Weights of a small image captioner.
Model: 64-pixel images, encoder norm rmsnorm, encoder activation quick_gelu, encoder patch size [4, 4], encoder width 160, decoder width 128, decoder layers 6, decoder norm rmsnorm, decoder activation gelu_tanh.
Training: soap at rate 0.0021, 11100 steps, batches of 128.
Data: 45211 training examples, 31.4 epochs.
Rows from block 8 of the image encoder, named by matrix and row number. Rows with one number belong to one neuron. Each number is 128 + 24 x the weight over its row's rms, rounded and kept within 0 to 255. All counts start at 0. Numbers have three digits each. After the name is the row's rms in percent of the matrix's.
# fc1: MLP up (encoder.blocks.8.mlp.fc1.weight, 960x160), inputs 0-159
# fc2: MLP down (encoder.blocks.8.mlp.fc2.weight, 160x960, transposed), outputs 0-159
fc1.895 104:099110111124136097088087161123134152143096118119188120102126102095166108142163125128156160126149139142104164126116128088062139089134136124141123113122104141144144110104124159131115117111140122099163118111108160110105138133076104086127111126127135096124119118136154116125130126119184139124112145105112109155152104095122155135132105210105133111137120161133152137156174132145130140123106121079168166094147115116117149131115161144153182093142134113119125115141110127152103110183080137
fc1.896 095:119136168119126102106110108163134088112165150157090116100133112132136144097141110138142143118174124087153136156114158081167124162093143145164133159127098124150140158139127123169147144115135133134097115150127150166145099131102125126149114136075109145140109129127121137138137135127141064148126120121111140116085169143106149176087098098079169128100118123105084197126124143111112113151092121121114135117107146134139124109176162131157132107127084092129139138171084127134125144115155150
fc1.897 097:084123111139109140153147130112127152181101100124130143165121154145107141097124145134095141152101168071115120156162130128120112128139124134138131131133149130177130136096173189123140160143091157127156135161143148112131120125154105128113163145140095133157123144137094117133134176109077163120167099150136129140098143128097126173120113140124109098111132084162104158108107146104153140107151150129169149116107121089109108146188131080157133152114182140094104138156133124137108140132093155
fc1.898 102:135125144128094108142147146168069132153092109158144147091142100109156088137113113120096105133121150144139161109118135150116107115146131114105110159113135105073124128098106130124135120147149140102148160162116192094149111162157128171144090115107149124103146117139127138189126120152142137104162074088107130129122095108137143092113129082121138086157103130086102159150153159103148117121103099122096142169115119122077159101142142174130130115142147137118093135130096150140135162113131131
fc1.899 093:119148184156126091110190115146107140148099142112135112097144138128099118134125129160100135139087113144136137105145149164157132171163098170112170132111106106094078155142129124120131135141149144160172066133118136116128133114137143137142106137129137117172131132135133147134093104137141103110123137130128135123134137163112132167112116182120138114100152158076148143083103164096170137109149126164122148125102164111095122116115123184092155153110145128128176108080150118087106122108112130
fc1.900 103:096158135091148133078107094101103111121132137146091119147157185090141157138153169151134147135111116121103121133114136162109101107112135098067143154148127091115148129130133108115142097173068113153111082111143123128134159112152164146121122133094167102122085136106099147138148120115146172140109150150090093077106105135127125130185131119112091097111168159102149106168146108127125142161107117150121165136157160132106125150126108134129137132133106123141133087109130111163154107126111130
fc1.901 119:148092092154077120099138119110128158144117152116136152119120105130098117159123126149117102127130089113179130146124132103098176070114114109124146079098137118098077135121134154150110122131154104123128122175158151125125167111193156118085149088116122123137119144171135140158157149150141122100144174123084148138146109093113086072135132131119111156120117138100161163110107118165145114130111148149107123118122131136119143108145156134127157140121103131118118074139107077119132073140124145
fc1.902 103:146134139096129124113150102094139139140098116122135086132133137121116105126149116149085106080091156102135074114087185125111125139143163168099093119119123104140093116124122136115171159123116163144111131163145126099120137123139123115138117140122058128136100086096110140148157116154129140157146129130134152157168180141153149101154164131118117121177131104114097107145166161089162144143173144119153117112122121155096142140149112156158160151124127079130136136120077123077139111112128151
fc1.903 106:147198115129132147102141146118138131138157117094161086121150148133103121150099150117090156115104103145086122072117108128126078141129122134146090119075149126176080170130089140150129084140115106143111158158121093142107140132070144134146144110145156154121171164117112087116131168144158142094144099140152128108109107148120151126108118143104109166148139122165115122117154181128143107107094114134107098131114080126119139109123146127129141134174104165161138152113117121124139143125142104
fc1.904 101:177161114097117144141139141109140125126134123142161120172139187157120128120110155134165133139136108147114141171173107132144124165131148145117110144131166079107098131154125114147125148112066121151099144116092137151113103202118133142121162152123112135174173119155134125123151108140147159125129111150073138137166107150119137143115097146133106151155111144122125108127153084140171146111110103103119131167134185119138105146177095173109160107143136142126111094141117130120147129142119176
fc1.905 099:135098140091110167129131084138131107132153116116146169135074102123135180113126151126169146145079152146123128143132113163147108099113137115125108135079133103058062136130106142123156098148162127105167110080113092107171120142163133118165104157135099152122124162106109092154122140092170116131121145114123089112136167120175133124118116166147123121147161155137108128142140122120147140149125134101132125130121144126126181117154121137144130146153173151098169150119141160158144142116110117
fc1.906 100:124152112111155082113135168098098134117129147136127102150129145104160136073143148129138129106091080112126170189139122147140141090117157130098151127150151131177122136121111117145138120154154103098142134115135140142133145141128181079139149133157134107127116103125130171116118134114130134128148116108168143098131135164101163127136097160173123153140127110136140182193146109118115146126138106096100125124095107142102109118130183143100116094128145090142128125126066091071138102133114150
fc1.907 107:109110118151091084120129044135145149123099127109112104117148125114118130161103138147116146130139132091120125131145138114158101094109114087182112112103134119124158109143111155136102171150139099138130147135119161156084117129149113085078130136149146132162120138089130168114117129109162117110084139091100146129100120151138166150173172116157135123112157142094130093145098140140098110156141110115114090144123154103108117101147133108088156103126141165104100162088122149143161167151114108
fc1.908 105:120134131146120160086124138135131096168108141105137145099140132170099111109153097114097133175063124129124149173151078144129105125143146187112148147152131108139103162084135150097100091141127157093129116140135126134102143108094165104148112142145169118151094130141151135123112090095100112134135137093100135119149098142116127095135106120069167106083111136157130107143094097128150139142151129092113172188145135161144135129140147138104124123153130127092122130144093137160132126148118165
fc1.909 091:151139128115104148115088138102123119122122139120144096108148199118167085106123085138154177144114139119104142147088137115146112160114111091114138128121105153139152115090121128132115115102173121140103116107162090098155137115162104097115146118141081121148161107091125175135127125099133123149148134131108139106096119147142110138117089103138123185138121081110134152117157110146172117148110129129105129155120130104074128129146152106150174157133126128084112164146142129167124103185117182
fc1.910 097:156134116132164134121060128168103119129182126117090127132127132109135103107167103176151143127118145094174141124133163129147143108151129095154151111109093161106114144106118139163185146165136119124085104142115112079128155105130144149143148144123111126129104125102134130158172148144151125143138129137138130123145121124099164108142137141142108102124087083091134102106108123126127092112146123146097089110113184132144176154110100063171160133107116150150144168136134143136091113132102114
fc1.911 093:130109113140127118178131130150101131123156136150147114079123175117132098148153105121092146088134186157084115178121114133123096102126089097141114109117099136143110150110088126103109137124131145130112102129132158151114081126140142160144159112128149146142138139105139126152139125074117102083114107124094126154143092115132139088131123175091123126110105169147179111125124173120138111127151140099173125098161106164076131086157119123124170144097137128089114108151159134086138147121117136
fc1.912 092:103082112144110115092095159151168104148182155114082100100081162158150128102168139106131068121067118112131123159162153133164142130131114139148130135132165132156133158110142136099174168114115154135159138109101160111092135149096131132119149136085113166141125147122166124118115097160141154107151138138129134067103111148106142156092095148120158136129111141135114124137141150110144108134114129119101093162119150111160159094111126126134135094099141135122157150108168157117114117139101130
fc1.913 111:144136121146136144138108122151113118142092153149111174119105105122152141130101159157156098157111113118173129133169127151100120076136120104148114084112061111157106113105157142129108112096082116119097113127123111143132096153115132126101127139103101161119166117167093146135127143133187133151138138152147156163075106128166134136181149120133151116152155130168145116111112096130121105128140124116121143131133160140126152147072127142124128133133099110092165160119168126126206148163115131
fc1.914 091:152081130186177118094135164093152140152184079145151063153123122098106114161133114123147127148165141134154162159096121123126142111137135136167139119160134147123146124110107139136157106095144147138116100147141111133129097134081106128142148124138131104118136126138173145114127121137105138153132098120088112133163140137139133133104168137122152101177182133114128162117124094158120139140165115125104158158098127166142097176107137095094174141133144140143137121097081154127169121125141127
fc2.895 105:102084132152133104153078128144125151128153123092126131098105107107168123134104097115137134084145133144180114113099152114091103128112149115145159142112157115111099155089120118095170150119139132132131160172119142115104146100140103151154060104160077136109108135107115096086139152104088141140098112124150129160119153138119153085095136174115079140060116113121104131108086158117107088133119130132122132134106109103127125146142104114133094129118127107138160151110157118124155152148161142
fc2.896 095:160103143138149103106112126165104081119108125121170144106125119163149136129134164150104095110163128113160111107126168156148144136150079113143114107171160105116113121109108088148157066115131080139150143122105105105123089141158129093142128119139135111130120118109110149132109126137123119174074120090111137113145147128125126129118156162149155125152121137189137178120093063122150126139155128152112184128150124102106155083145153101149149105127121081102121100110137132135112111146160146
fc2.897 099:115141102142121109043125086118125140115101118118144151154134136089157127086135123137173100108181166129131116147112120115122156128158134107106153124110101132142134148107134123112166092102142136148145107135082111126181135156079086190136159107135126104141125115168162121071173117117141130135091108118115128122111131128074108129132086148161103106125131141152159116149122126151086093109125132137160137126097092132105131155123114120133131141096107125175142156141118114158167132131154153
fc2.898 105:109148140161146105171114098160157136129152139095148158129122158129126133160126101152111180122153156122129124122150121112153108116099116103144165141148062167125161097175109144137112149122111120108126126158120172084098125125097180173134145114138077119130191150111166150121114145137109154132120148123143159096130087114131107153105104144142109149120112136174141112136153134133138130089147091135111177146110110116125123142160118149153118157158155116116086096150113120145085125101091115
fc2.899 097:145162120127161130155128171118161131137146141151156100087131147150148142135169183092149114151140158125123104108106142109089141118138084148120106138139120154145138102139136102134106089132132122152109139163128168162089129112148112130147110147143137127135145149133151176181165136169134153132146144106098152085083106101171144125125131130141147153150131179116114068154142196135133141105110158117133105146123123130130149096107128131164103139142193128138149151153083105110152132124099124
fc2.900 107:110118096132134142092129108102150155097167117111117129140168157105142150077132131147145110136104131107091099153106131119146117168133144123139120149181140134160158110130106139097117107164156136119145148117140116172120114120099117158109103116168111113145119152121149149103151080145125117161134130172107112113126169149132135114090096127126156147125117095100145190188118155142153114163095090084139150151158130125128125122105120148176163167131177139157173090158136131149136139105113148
fc2.901 114:165124121115102078143152079120118124179126133115084148132095159147066138124153125167161141134160122102112126146134153160119142108145114143110143132098143131137153106130136175130087134125118094106129112165134163156116155130161098133152113152125085083095092107090100156102125099135128151158111158127120097149123146135130119113120132131095149149117104141147147125116128091092141180119130151147146135130184127121160153099097149120135114138158087164184113168122146084126139138121105151
fc2.902 102:074165127138130097137137136132132161110149140093135106117092125127095116103137064191118105113116125158104093129136117160093113123131144144123170137164098116122098157159106152117092160149132108145104159119061094118140156120106129119139091144122157153151120116140162122129159119124116122143141118094168118119144074150123132148190132139107108113124088115122104096132116116150155102125182121135149104165137177119149137129095158115117122063126102114124128112118147157117127139115094127
fc2.903 110:128122138129154147100110122135148118119199152122151085104149131157124128142112093182141136150112143118114082148126142125161130121123134161113188099118123156118133116117117148176155142118148130119141160124153142123116107134101133154102177118111086116091121151166114148136138134107092078086137150127138135146117166146114131107102137112137074150110134134156164117117146106121156148134082104097109127206113115113056084118118113134133123129100118130117092150146139164143106159132152143
fc2.904 102:110124143115128153122142107123136129103118129095138127128093107098139149105167148078158088156143141140126133138145140086121144147139151119117107117094116154167114152114169137133172145156127137135136133123144105140123114099163145126112122047104114130105150158103111151107120112123115077142117149092153094142126109106119161131144095136151155104132071130147146073142136165134160109186151132124122085117130108064141110122148123115155152134093140132096155171113142151079100127134167165
fc2.905 106:139118129112122141158136126116145140090147165117139132124114096149055123132128170143113127145101123130141134123114138123161163095089162165112104126146096148069125142103111169120162113151149122104145115116144134100104139152117155195137103095164114118090111134100098109145092146083097151142146117140117155143184057143089148149139122096117135123126114149145122095144112113107156096093172144150106090137112142129158104141140157143099106115116131140117114128141126167101128146176130130
fc2.906 095:100111132132119145078134128148125133125110110123139112174145126133171129090161116149140120195135152140152115118108141128144124114143132163114161166118099143087115136127147147116125100139116157141149168124092125095114068133161071092141103120151072180122109126167136115148166128171181133124074155117125135131157181133144129157129103105125139122127156159114113122129116123120101089108149082154132146119125146097166142112126115078160153096143099138132115157108144135143103139104125112
fc2.907 104:119147176113127130169113117175124106108120161145113131147114123129166114146120117146101097140171129104127146084100145171158118068108164140128111133107183124154150140091143115138117064121153120112139097115146178135087125092124141105095133089141143135136166122104124145151135105118139137106099089104134143149116117145190112129088137144161101121083151100176120104158120098142080138110123126126178099135128115125126093105143104130121155175123116118145120165127136124118100138152129132
fc2.908 098:152106167144130126119143117093159139141141100120125063127100118097111122108132096148159134159131127106145129079137147118091133110111129124117135157110098085136098113160092142115103126112139123133101150149128162156168125140195142097107094178069161124121138125159157147081143119152140149116148126117137082107148113110130135111124135140169126134150108100133134138127106138101096148101109127157097083126175118116104147116115163065126139135113105175155136119138084092122081121120108120
fc2.909 096:126111160168102143102170139129115148090101150157117097138089135116105119143151162141094154133138082134136142150103173092137140156176126142102123101107116133114178133116130091112135063132166165159174107107125137105124160153112102138137130097165106127161131137134095178121120126109124130133117171131122131141136135156075134122137118096115093143145121121152176121145106108151134187109120122129127172129133091131162136104134108170155119171154144134147118125128113110169119109131089163
fc2.910 093:163129137157065147122088138143109120126108145125107129119088155128117164138121102148141171137099123087112096083142153151154121126105136158114137136093158134113134121138155117111164132133116178094086109146161135087139093168122123075129131141079091171108154098134134083148119148139154151149162109130117140152128147148137091109120100155168144109136166131124119122139137113110158111127119103147078148122126107155112146113103099138126113116143119103176121111110134164174122077146149085
fc2.911 090:155165119114141085148167147126154121110128107130136115159100130108109114072135150115126077173096111146174146091116132108084133158155146101134117102148154084139125095137132130130118125120125168149158114121108137133129152158152087104152109118106128150119106137135103160137124130094117154128151110147163118138134080130114139158116151168098109148116129109107096136074108167101090102108115110127133108127138165160091110127147101119113120148117132176164106119093125087057175115140140138
fc2.912 093:102134128115160128120122124125122088138127100083130100135123099153112120075096105123148133111139180100089123144164096117085126120165158130182136123118143105100132111137084161149174100148149129124150111151083163144154086130084090134127159131113091119126129131115162155147100137158137139170116147098176161121124126148148171121134164123125105129138139151130131137116100168076108110169133144120102096113118123100138101156146125135101092096127156106148135116114176123118176127129120159
fc2.913 104:132129121168125150143159176151125116157124119172113124190176064117138109148140135137144128134151173178122146152090127082129126161133133168099114112131155130127133133144089141137121106102120102139173122136124099139105168126159136139122144074135118112118131170094121118124137088106165151154126118105126149170163113101143136093105135131132133136102101077126133145145143113113143105120118095059115140092148141102111126117112130144162139094104170085150123150099120150119164135150121106
fc2.914 092:140140135096132154131135127135096100120143124142092135148155132128147105110108069160084126113158105134156152112137158127129104094163127152109117113142129129132080161079164102156162123170079124113110102161098130138136164098121142126154146169165097126145125146073157126121095151137096114118158137097116156152152122134140146162141169088161135146132147120113102103138119104170107104115140138156147113100150162127155131156157087072123162143113102121102101123137122093124160100106160131