Rows from block 8 of the image encoder of a small image captioner, named by matrix and row number. Rows with one number belong to one neuron. Each number is 128 + 32 x the weight over its row's rms, rounded and kept within 0 to 255. All counts start at 0.
After each neuron's rows are labels from the 100 images, of 14976, where the neuron reaches its highest value: "strongest on" is what is common among them. Only what is clearly more common there than usual is listed. The data: photos of plants and fungi (iNaturalist).
# fc1: MLP up (encoder.blocks.8.mlp.fc1.weight, 960x160), inputs 0-159
# fc2: MLP down (encoder.blocks.8.mlp.fc2.weight, 160x960, transposed), outputs 0-159

fc1.483 [ 80 104 103 113 178 153 108  58 122 173 138 107 130 159 103  62 137 135  83 202 119 139  71 102 110 136 161 144 161  98 127 106 156 167  86 191 124 123 138 148 128 146  80 154 193  99  76 109  78 170 133 146  84 120  97 115 148  99  91 158 162 149 142 197 126  78 113 131 146 163 151 112  97 132 125 105 125 148 147 150 122  87 126 135  34 119 143 166 125 151 134 100  89 115  77  55 107 152 160 171 106  96 100 140 139 158 128 146 189  85 174 171  83 143 100 119 156 134 130 166 127  90  62  62 121 108 156 161 112 137 117 124 128 100  75 128 155 143 143 179  95 113  78  97 139 150 148 107 117 143 108 160 154 182 149 158 169 132 125 143]
fc2.483 [ 76 179 125 126 139 158 109 128 167 147 133 113  74  74 128 127 172 101 146 122 149 177 122  83 129 121  62 143 144  63  69 106 129  73  59 190 128 139 151 123 140 131 176 133 154 189 154 137 122 154 158 116 131 102 148 191 116 137 148  81  87 140 106 131 143  64 162 102 179 151  86 122 138 123 127 159 187 144 141 143 142 133  66 180 166 119 129 143 162 151 188 125 104 158 168 143 158 123 162 140 141 146 147 169 129 157  97 172 197  59 129 129 119 150 147 112 115 114 131 100 151 137 163  92  74 134 156 153 119 184 110  93 124 111  78 131 109  83 151 140 155 134  65 101 105 145 211 128  83 128  98 157 127 122  96 202 140 151 106 149]
strongest on: order Caryophyllales; family: Cactaceae

fc1.246 [128 125 107  98 110 103  63  80  80 131 124 131 103 154 150 144 121 134  80 178 140  88 185 147  62 154  95 215 159  85 117 192 111 140 160 140 100  87 125  83 107  70 125 142 119  93  68 174 102  70  94 146 139 114 124  48 120 124 143  96 102 209 129 118  94 112 137 140 158 159 148 129 195 119 145 109 101 155 127 102 154 118 126 155 162 142 112 142 122 102 131  95  86 140 164 142 141 112 132 128 112 135 127 167 129 174 146  75 150 144 101 142 162  69 107 117  82 108 141 127 159 144 108  47 132 126 145 184 134  93  38 124  96  74 113 105  94 134 168 136  68 111 125 144 127 136 108  93 106 108 139 154 145 128 189  98 116 101  92 164]
fc2.246 [127  88 106 104 130 125 122 131 108  97 101 181 113  98 117  93 141  84 136  73 148 113  73  80  92 152 161 156 159 129  95 130 166 143 137 139 120 144  57 166 149 124 123 152 140  99  88 100 134  91  40 170 165  79 121 142 150  95  91 118 107 132 151 153 156 108  90 103  92 123  54 181 104 211 161  84 118  86 102 153  87 179 155 173 104 131 119 189 167 104 103 137 111 112 101 119  73  98  99 142 113  98  88 142 150 105 178  66  98 140 138 159 158  92 111 107  75  98 113 151  96 102 123 126 148  88 114 150 173 171 151 139 122 128  92 126 146 187 152 108 154 158 132 148 119  77 128 128  89 162 128 137 103 168 143 152 153 141  49  63]
strongest on: class Liliopsida

fc1.122 [121  73 123 121  66 105  87 145 128 124 155 162 185 127  99 153 136 149 146 154 172 185 127  75  91  85 123 106 135 102 195 147 143 173 158 162  97 109  92  76  76 117  90 135  83 128 129 148 111 151 171 105 136  66 151 167  88 158 108 114 195 134 127 147 105  90 156 148 131 132 101 147 115  93  71 109 156 131  72 100 136 129  92  72 124 120 134 113 181 102 127  78 124 160 165  99 109 138 102 221 132 108 170 118 185 100 127 110 116 133 135 155 116 118 102 128 124 152  77 120 119 194 136 125 120 119 118 126  11 139 126 119 123  46 147 189 162 129 120 154  64 102 163 166 151 129 123  67 125 143 105 102 128 132 101 113 124 123 142 138]
fc2.122 [116 180 174  98 122 107 142 110 110  79  94 137 139  96 143 115 117 128  89 138 150 139 101 118 118 149 166 175 194 113 125 137 125 191 122  91 125 166 152 184 122 110 169 124 152 136 107 130 100 121 107 143  74  86  98  67 112 199  98 150 135 133  97 120 134 119 131 144 108 134 140  76  90 165 124 188  73 125 189  97 115  78 130 118 133 181  89 169 109  94 152 182 143  94 165 117 115 130 123 161 234 100 156 148  92  64 183 183 153 214 145 101 144 150 106 101  87 139 138 169 146 128 108  89 118 121 139 169  76 155 122 156 168 122 135 125  83 130 137  67 160 185 123 126 120 170  69 130 127 151 158 132 118 140 164 141 176 142 154 114]
strongest on: order Caryophyllales; family: Cactaceae

fc1.728 [102 121 139 159 133 159  21 110 128 129 144 129 171 108 101 111  73 115 124 111 161 126 132 108 121  84 192 138 102 128 135 100 107 121  86 102 129 188  90 145 110 135 117 166 151 108 133 156 122 121 125 118 150 119 106  93 152 187 138 182 103 159 110 140 141 113 132  78 204 130 153 142 107 145 114 133 186 138 171 113 104 152 104 120 131  85 107 136 146 119 125 123 168  88 105 111 227 143  97 130 122 116  80  52 179 198  83 148 130 100 134 164 145 110 132  76  75  90 115 141 140 100  91 116 143 157 150 150 124 157  87 115 110 197 131 132  63 165 128 130 101 110 132 118 154  74 131  95 129  70 196 147 121  89  91  95 166 212 146 155]
fc2.728 [119  90 154 121 142 177 100 183 131 155 169  92 134  97 102  60 139 149 116 141 105 125 148 183 172  80 151 125 160 190 127 118 143 164 132 113 167  84 146 160 136 145 114 105 165 109 133 132 139 124 114 162 133 100 135 107 152 209 150  84 150  50 102 197  83 175 112 130  89 143 144 180 101 151 109 145 156 159 143 115 181 112 157 169 154 117 150 134 142  76 129 135 116 144 124 198 175 167  97  78 120  87 139 144  92 118 148 131 223 153  61 128 131 164 121 114 131  99 131 113  61 115 150 152  78 137 129 163 143 141 116 183 164 170 129 103  86 133 171  81 113 110 110  72 120 149 136  70 130 134 155 122 117 144  95 138  78  94 157  75]
strongest on: order Caryophyllales; family: Cactaceae

fc1.519 [203 137 115 132 136 142 138 119 106 150 150 136 151 166 137 175 171 114 154 129  94 122 168 169 150 156 173 136 100 141 135 117 113 159  75 155  81  90 109 170 106 130  86 147 173 165 177 140  79 135 129 104  88 101 119 172 182  86 132 121  97 121 124 123  88  80 138 134 111 143 102 149  84 167 141 124 145 147  99 119  95 109 131 129  72 136 116 101 202 142 118 163 135 104  56  61 118 129 180  93 130 130 109 135  73  83 119  60  84  93  89 156 156 113 107 130 200 147 162 131 193  72 183 113 137 141 104 122  85 120 158 135 129 138 144 102 105 150  49  71 122 118 139 100 172 135 153 163  86 166 125  43 105 115 149 124  99  92  88 120]
fc2.519 [ 73  93 102 202 164 111 108  73 137 142 106 108 155 141 115 127 138  86 111 196  85 105 171  79  76 123 184 169 116 126 103 105 204 154 147  99 172  94 165 125 112 103 148 133  94 112 127 167  77 179 128 139 150 145 108 127  81  90 173 181 144 133 102  66 102 136 126 128 112 164  84 208 101 177 171 129 104 124  84 141 125 134 143 152 179 130 152 132 151 159 170 155 129  96 131 111 152 157 128  91 117 132  68  77 106  79 107 154  96 140  77 162 124 123 127 159 211 129 100 165 138 161 120 102 122 183 149 170 133 155 114 195 133 135 170 104 159 185 181 155 118 142 117 132 133  99 132 144 147 133 151 134 136  91 113 139 105 177 115  86]
strongest on: order Caryophyllales

fc1.587 [139 112  95 145 158 109  81 118  93  92 108 100 140 118 202 123 109 141 144 127 161  68 135  90 145 121 143 112 148  84 138 181 122  94 151 156 143 116  75 155 185 103 118 173 158  30 153 156 139 129  91  80 103 169 131 121 127 120 177 137 127  72 133 100  90  80 137 102 200 194 143 158 128 127 160 148 108 126 155 111 113 123  95 112 182 125 149  95  96 112 112 141 155 176 119 140 110 113 139 165 154 120  84  81 144 142 161 165 125 144  76 119 106 139  84 122 170  98 130 124 134 153 124 153 127 158 153 114  99 138 160 113  68  93 105 120 202 138 111 110 100 112 115 182 111  51  88  56  40 153  92  95 111 182 133 120 154 174 150 158]
fc2.587 [192 118 136 137  83  83 131 124 105 149 133 110 136  57 109 101 145  88 173 189 117 107  57 138  92 145 134 134 109 104 170 149  91 151 159 126 161  94  78 180  87 120  88 117 130 111 133 163  42 152  65 163 143 101  99 153 166 174 112 168 132 121 107 106 149 153 126 153 174 109 151 158 159  73 111 104  92  96  96  91 122 114 140 142 144 163 121 128 106 109 104 114 156 139 174 122 107  71  86 178 136  78 145 105 131 125 202 150 106 127 161 153 186 148 121  92 131 133 159 181 161 183 117 132 107 175 113 114 161 123  85 235 122 128 126  78 132 140 160 155 164 166 124 117 105 141 118 117 137 140  93 121  97 114  71 146  97 141 176 175]
strongest on: order Caryophyllales; family: Cactaceae; text has "cholla"; text has "cylindropuntia"

fc1.546 [135 113  95 145 104 143 103 119 154 140  43 126 159 150  87  77 112 161 197  73 104 149 136 150  87 195 144  62 163 160 124 116  81  99 129 132 139  99 129  63 101  99 140 160 141 149 123  88  91 117 177 108 139 142 146 166 131 169 153 120  88 135  85 138 148 129 103 147  95 168  70  99 157 113 121 157 137 129  89 140 125 164  97 185 165 121 125 125 132  94 176 126 150 204 165 171 121 128 114 158  95 127 158 202  87  52 142 201 113 119 114 162 154  99 186 133 137 103 120 111 149 185 100 112 135 132 124 195  95 122  73 121 121  77  83 102 119 138  83 104 132 140 152 143 195 151 137 114 119 132 109 135  92 177 132 124 168 128 132 179]
fc2.546 [140 153 167 128 131 126 156 102 180  93  99 171 159 140 134 147 121 111 150 145 135 137 187 146  97 179 205 147  93 154 118 139 106  91 113  91  71 168  70 155 160 103 132 141 130 151 137 116  97 125  81  91  97 105 150 179 135 144 120  76 144 173 141 150 147 130 165 143  95 113  98  76 155 161 152 175 145 135 151 100 180 106 150 138  81 102 138 134 102 120  83  89  96 183  85 193 120 168  93 165 124 118  83 153 182 158 156  81 107 143 157 173 125 131 121  93 106 150 128  80  88 163 163 147  84  65 176 146 169 159 123 101 136 130 136 175 117 199 161 161 111 119 171 128 123 123 124 180 181 142 145  84  92 121 173  79 100  55 138 106]
strongest on: order Asterales; family: Asteraceae

fc1.144 [ 89 141 104 174 169 116  54 101  87  89 131 127 143 209  95 129 151 166 123 121 172 123 128 147 144 187 142  88 135 178 152 148 145 117 117  86 161 112 155 180 153 150 153 126 137  79 125  89 114 129 134 106 140 125 174 151 155 243 110 113 159  60  91  48  88 132 168 134  88  64 121 100 110 114  94 109  84 199 133 133  74 141 195 172 111 151 109 116 162 101 113 115 114 114 176 127 120  82 128 149 143 102  95 127 106  98 122 124 120 109 191 132 159 180  97  75 131 139 133 153  94 142 127 108  80 113 123 113 148  80 109 121 102 141  96 114 110 132  52 121 168 113 131 147  97 175 130 111 112 122 162 101 147 161 150 108 107 123  78 135]
fc2.144 [ 87 166 175 164 188 149 158  78 118 139  60 138 166 138 108 113  90 105 113 147 145 149 132 112 101 165 167 180 125  76 211 114  86 124 108 115 113 147 124 118 113 185 157  96 162  95 144 177 132 116 140 100 137 177  94 133 140 155 111 158  96 132  95  99 133 131 156 128 112 158  87 156 141  44  87  76 134  85 193 138 139 140 121 116 137 122 183 106 134 125 137 129 128 154 154 139 137 140 136 152 108 121 137  98  99 153  53 166  66 128 116 131 139  78 127  94 110 111 177 152 162 149 169  34 154 100 135 108 101 141 146 158  58 140 108  76 117  87  99  62  85 144 130 177  86 144 141 123  51  81 119 144 174 119 129 112 151 105 113 126]
strongest on: order Asterales; family: Asteraceae

fc1.441 [145 178 157 141 100 131 127 154 177 158 130 168 152  80 169 130  93  66  80 186 195 104 123 131 150 128 131 111 145 128 100 158 103 214 128 138 126 118 138 109 105  95 108 127 126 168 196 150  93 112 124 146  71 142 156 166 145 122  99 147 142 134 124 127 121  68 124 124 115 131 153 212 109 128  78 187 188 147 100 158 214 177 162  91  92 122 155 150 195 140 113 122 180 172 145 129 122 103 125 136 195 129 114  96 122 146 123  87 140 114 155  80 128 145 118 158 141 136 139 137 138 163 136 146 130 151  70 131 116 131 151 147 100 134 155 158 158 176 128 132 152  80 134 110  99  65  82 152  75 143 116  85  49 118  67 104 172 112 157 145]
fc2.441 [135 116 115 117  95 142  85 135 133 115 202 119 118 168 138 194  53 136 132  97 133 112 153 120 131 139 130 190 150 108 122 118 130  80 114  83 144 101  96 122 188 198 127  66 162 141 120 184 114 120 108 107 125 131  98 164 170 131 170  85  69  69 102 126 181 124 183 140  99 117 174 117 117 133 122 162 124 124 120 191 136 152 112 174 155 144  98  97 122 189  77 158 139 127 104  69 191 103 165 157 114 157 135 135  95 112 123 170  58 140 132 122 131 180 122 152 111 119  81 143 120 155 117 116  96  80  79 128 146 127 140 153 136 126 115 102 127 123 133 141 145 137 183  98 224 104  31 126 133 134 139 148 192 120 135 102 144 183 133 121]
strongest on: order Caryophyllales

fc1.675 [ 72 105 118 128 160 107  85 160 147 138  92 129 108 107 107  72 131  79  70 137 153 153 163 114 160 100 113  86 130 132 146 149 147 168 166 159 218 203 139 175 173 116 107 116  84 125 107 145 117 115 109 177 111 180 109 197 106 188 113 131 142 121  82 111 127 125  79 101 117  99 104 137  55 152  91 113  84 169 115 158  95 123 135 131 108  84 113 113 103 141  74 103 148 146 111 137 114 120 143 130  94 111 132 130  90  87  62 189 119  83  85  76 157 108  84 173 143  98 116 141 158  77 161 120 133 149 181 130 105  89  75 171 168 182 115 179 112 126 151 137 144  92 142 193 124 208 124 144 161 110 115 142 127 150  94 113 118 143 136 131]
fc2.675 [157 101 128 144 110 150 128  83 107  99 163 120 144 114 150 139 139 136 175  71 108 135 104 183 177 163 123 160 131  98 204  80  82  95 108 188 155 125 152 148 158 176 124 133 123 151 119 162 200 120  93  82 158  58 167 137 172  95 134  95 142 121 139 135 111 151 100 154 135 110 159 108 126 177  80 176 120 137 179 139 150 169 139 168 118 110 165 106 146 194  83 149  79 174 137 120 106 121 147 119  98 168 140 151  99 122 162 100 160 151  83 135 114 169 129 151 131 135 111 100 135 161 156  94 188 125  87 140 165 153 118 171 125 217 149 118 104  78 165 119 125 121 156 136  55 142 135 218 143 182 114 160 155  79 167  94 110 127  96 112]
strongest on: class Liliopsida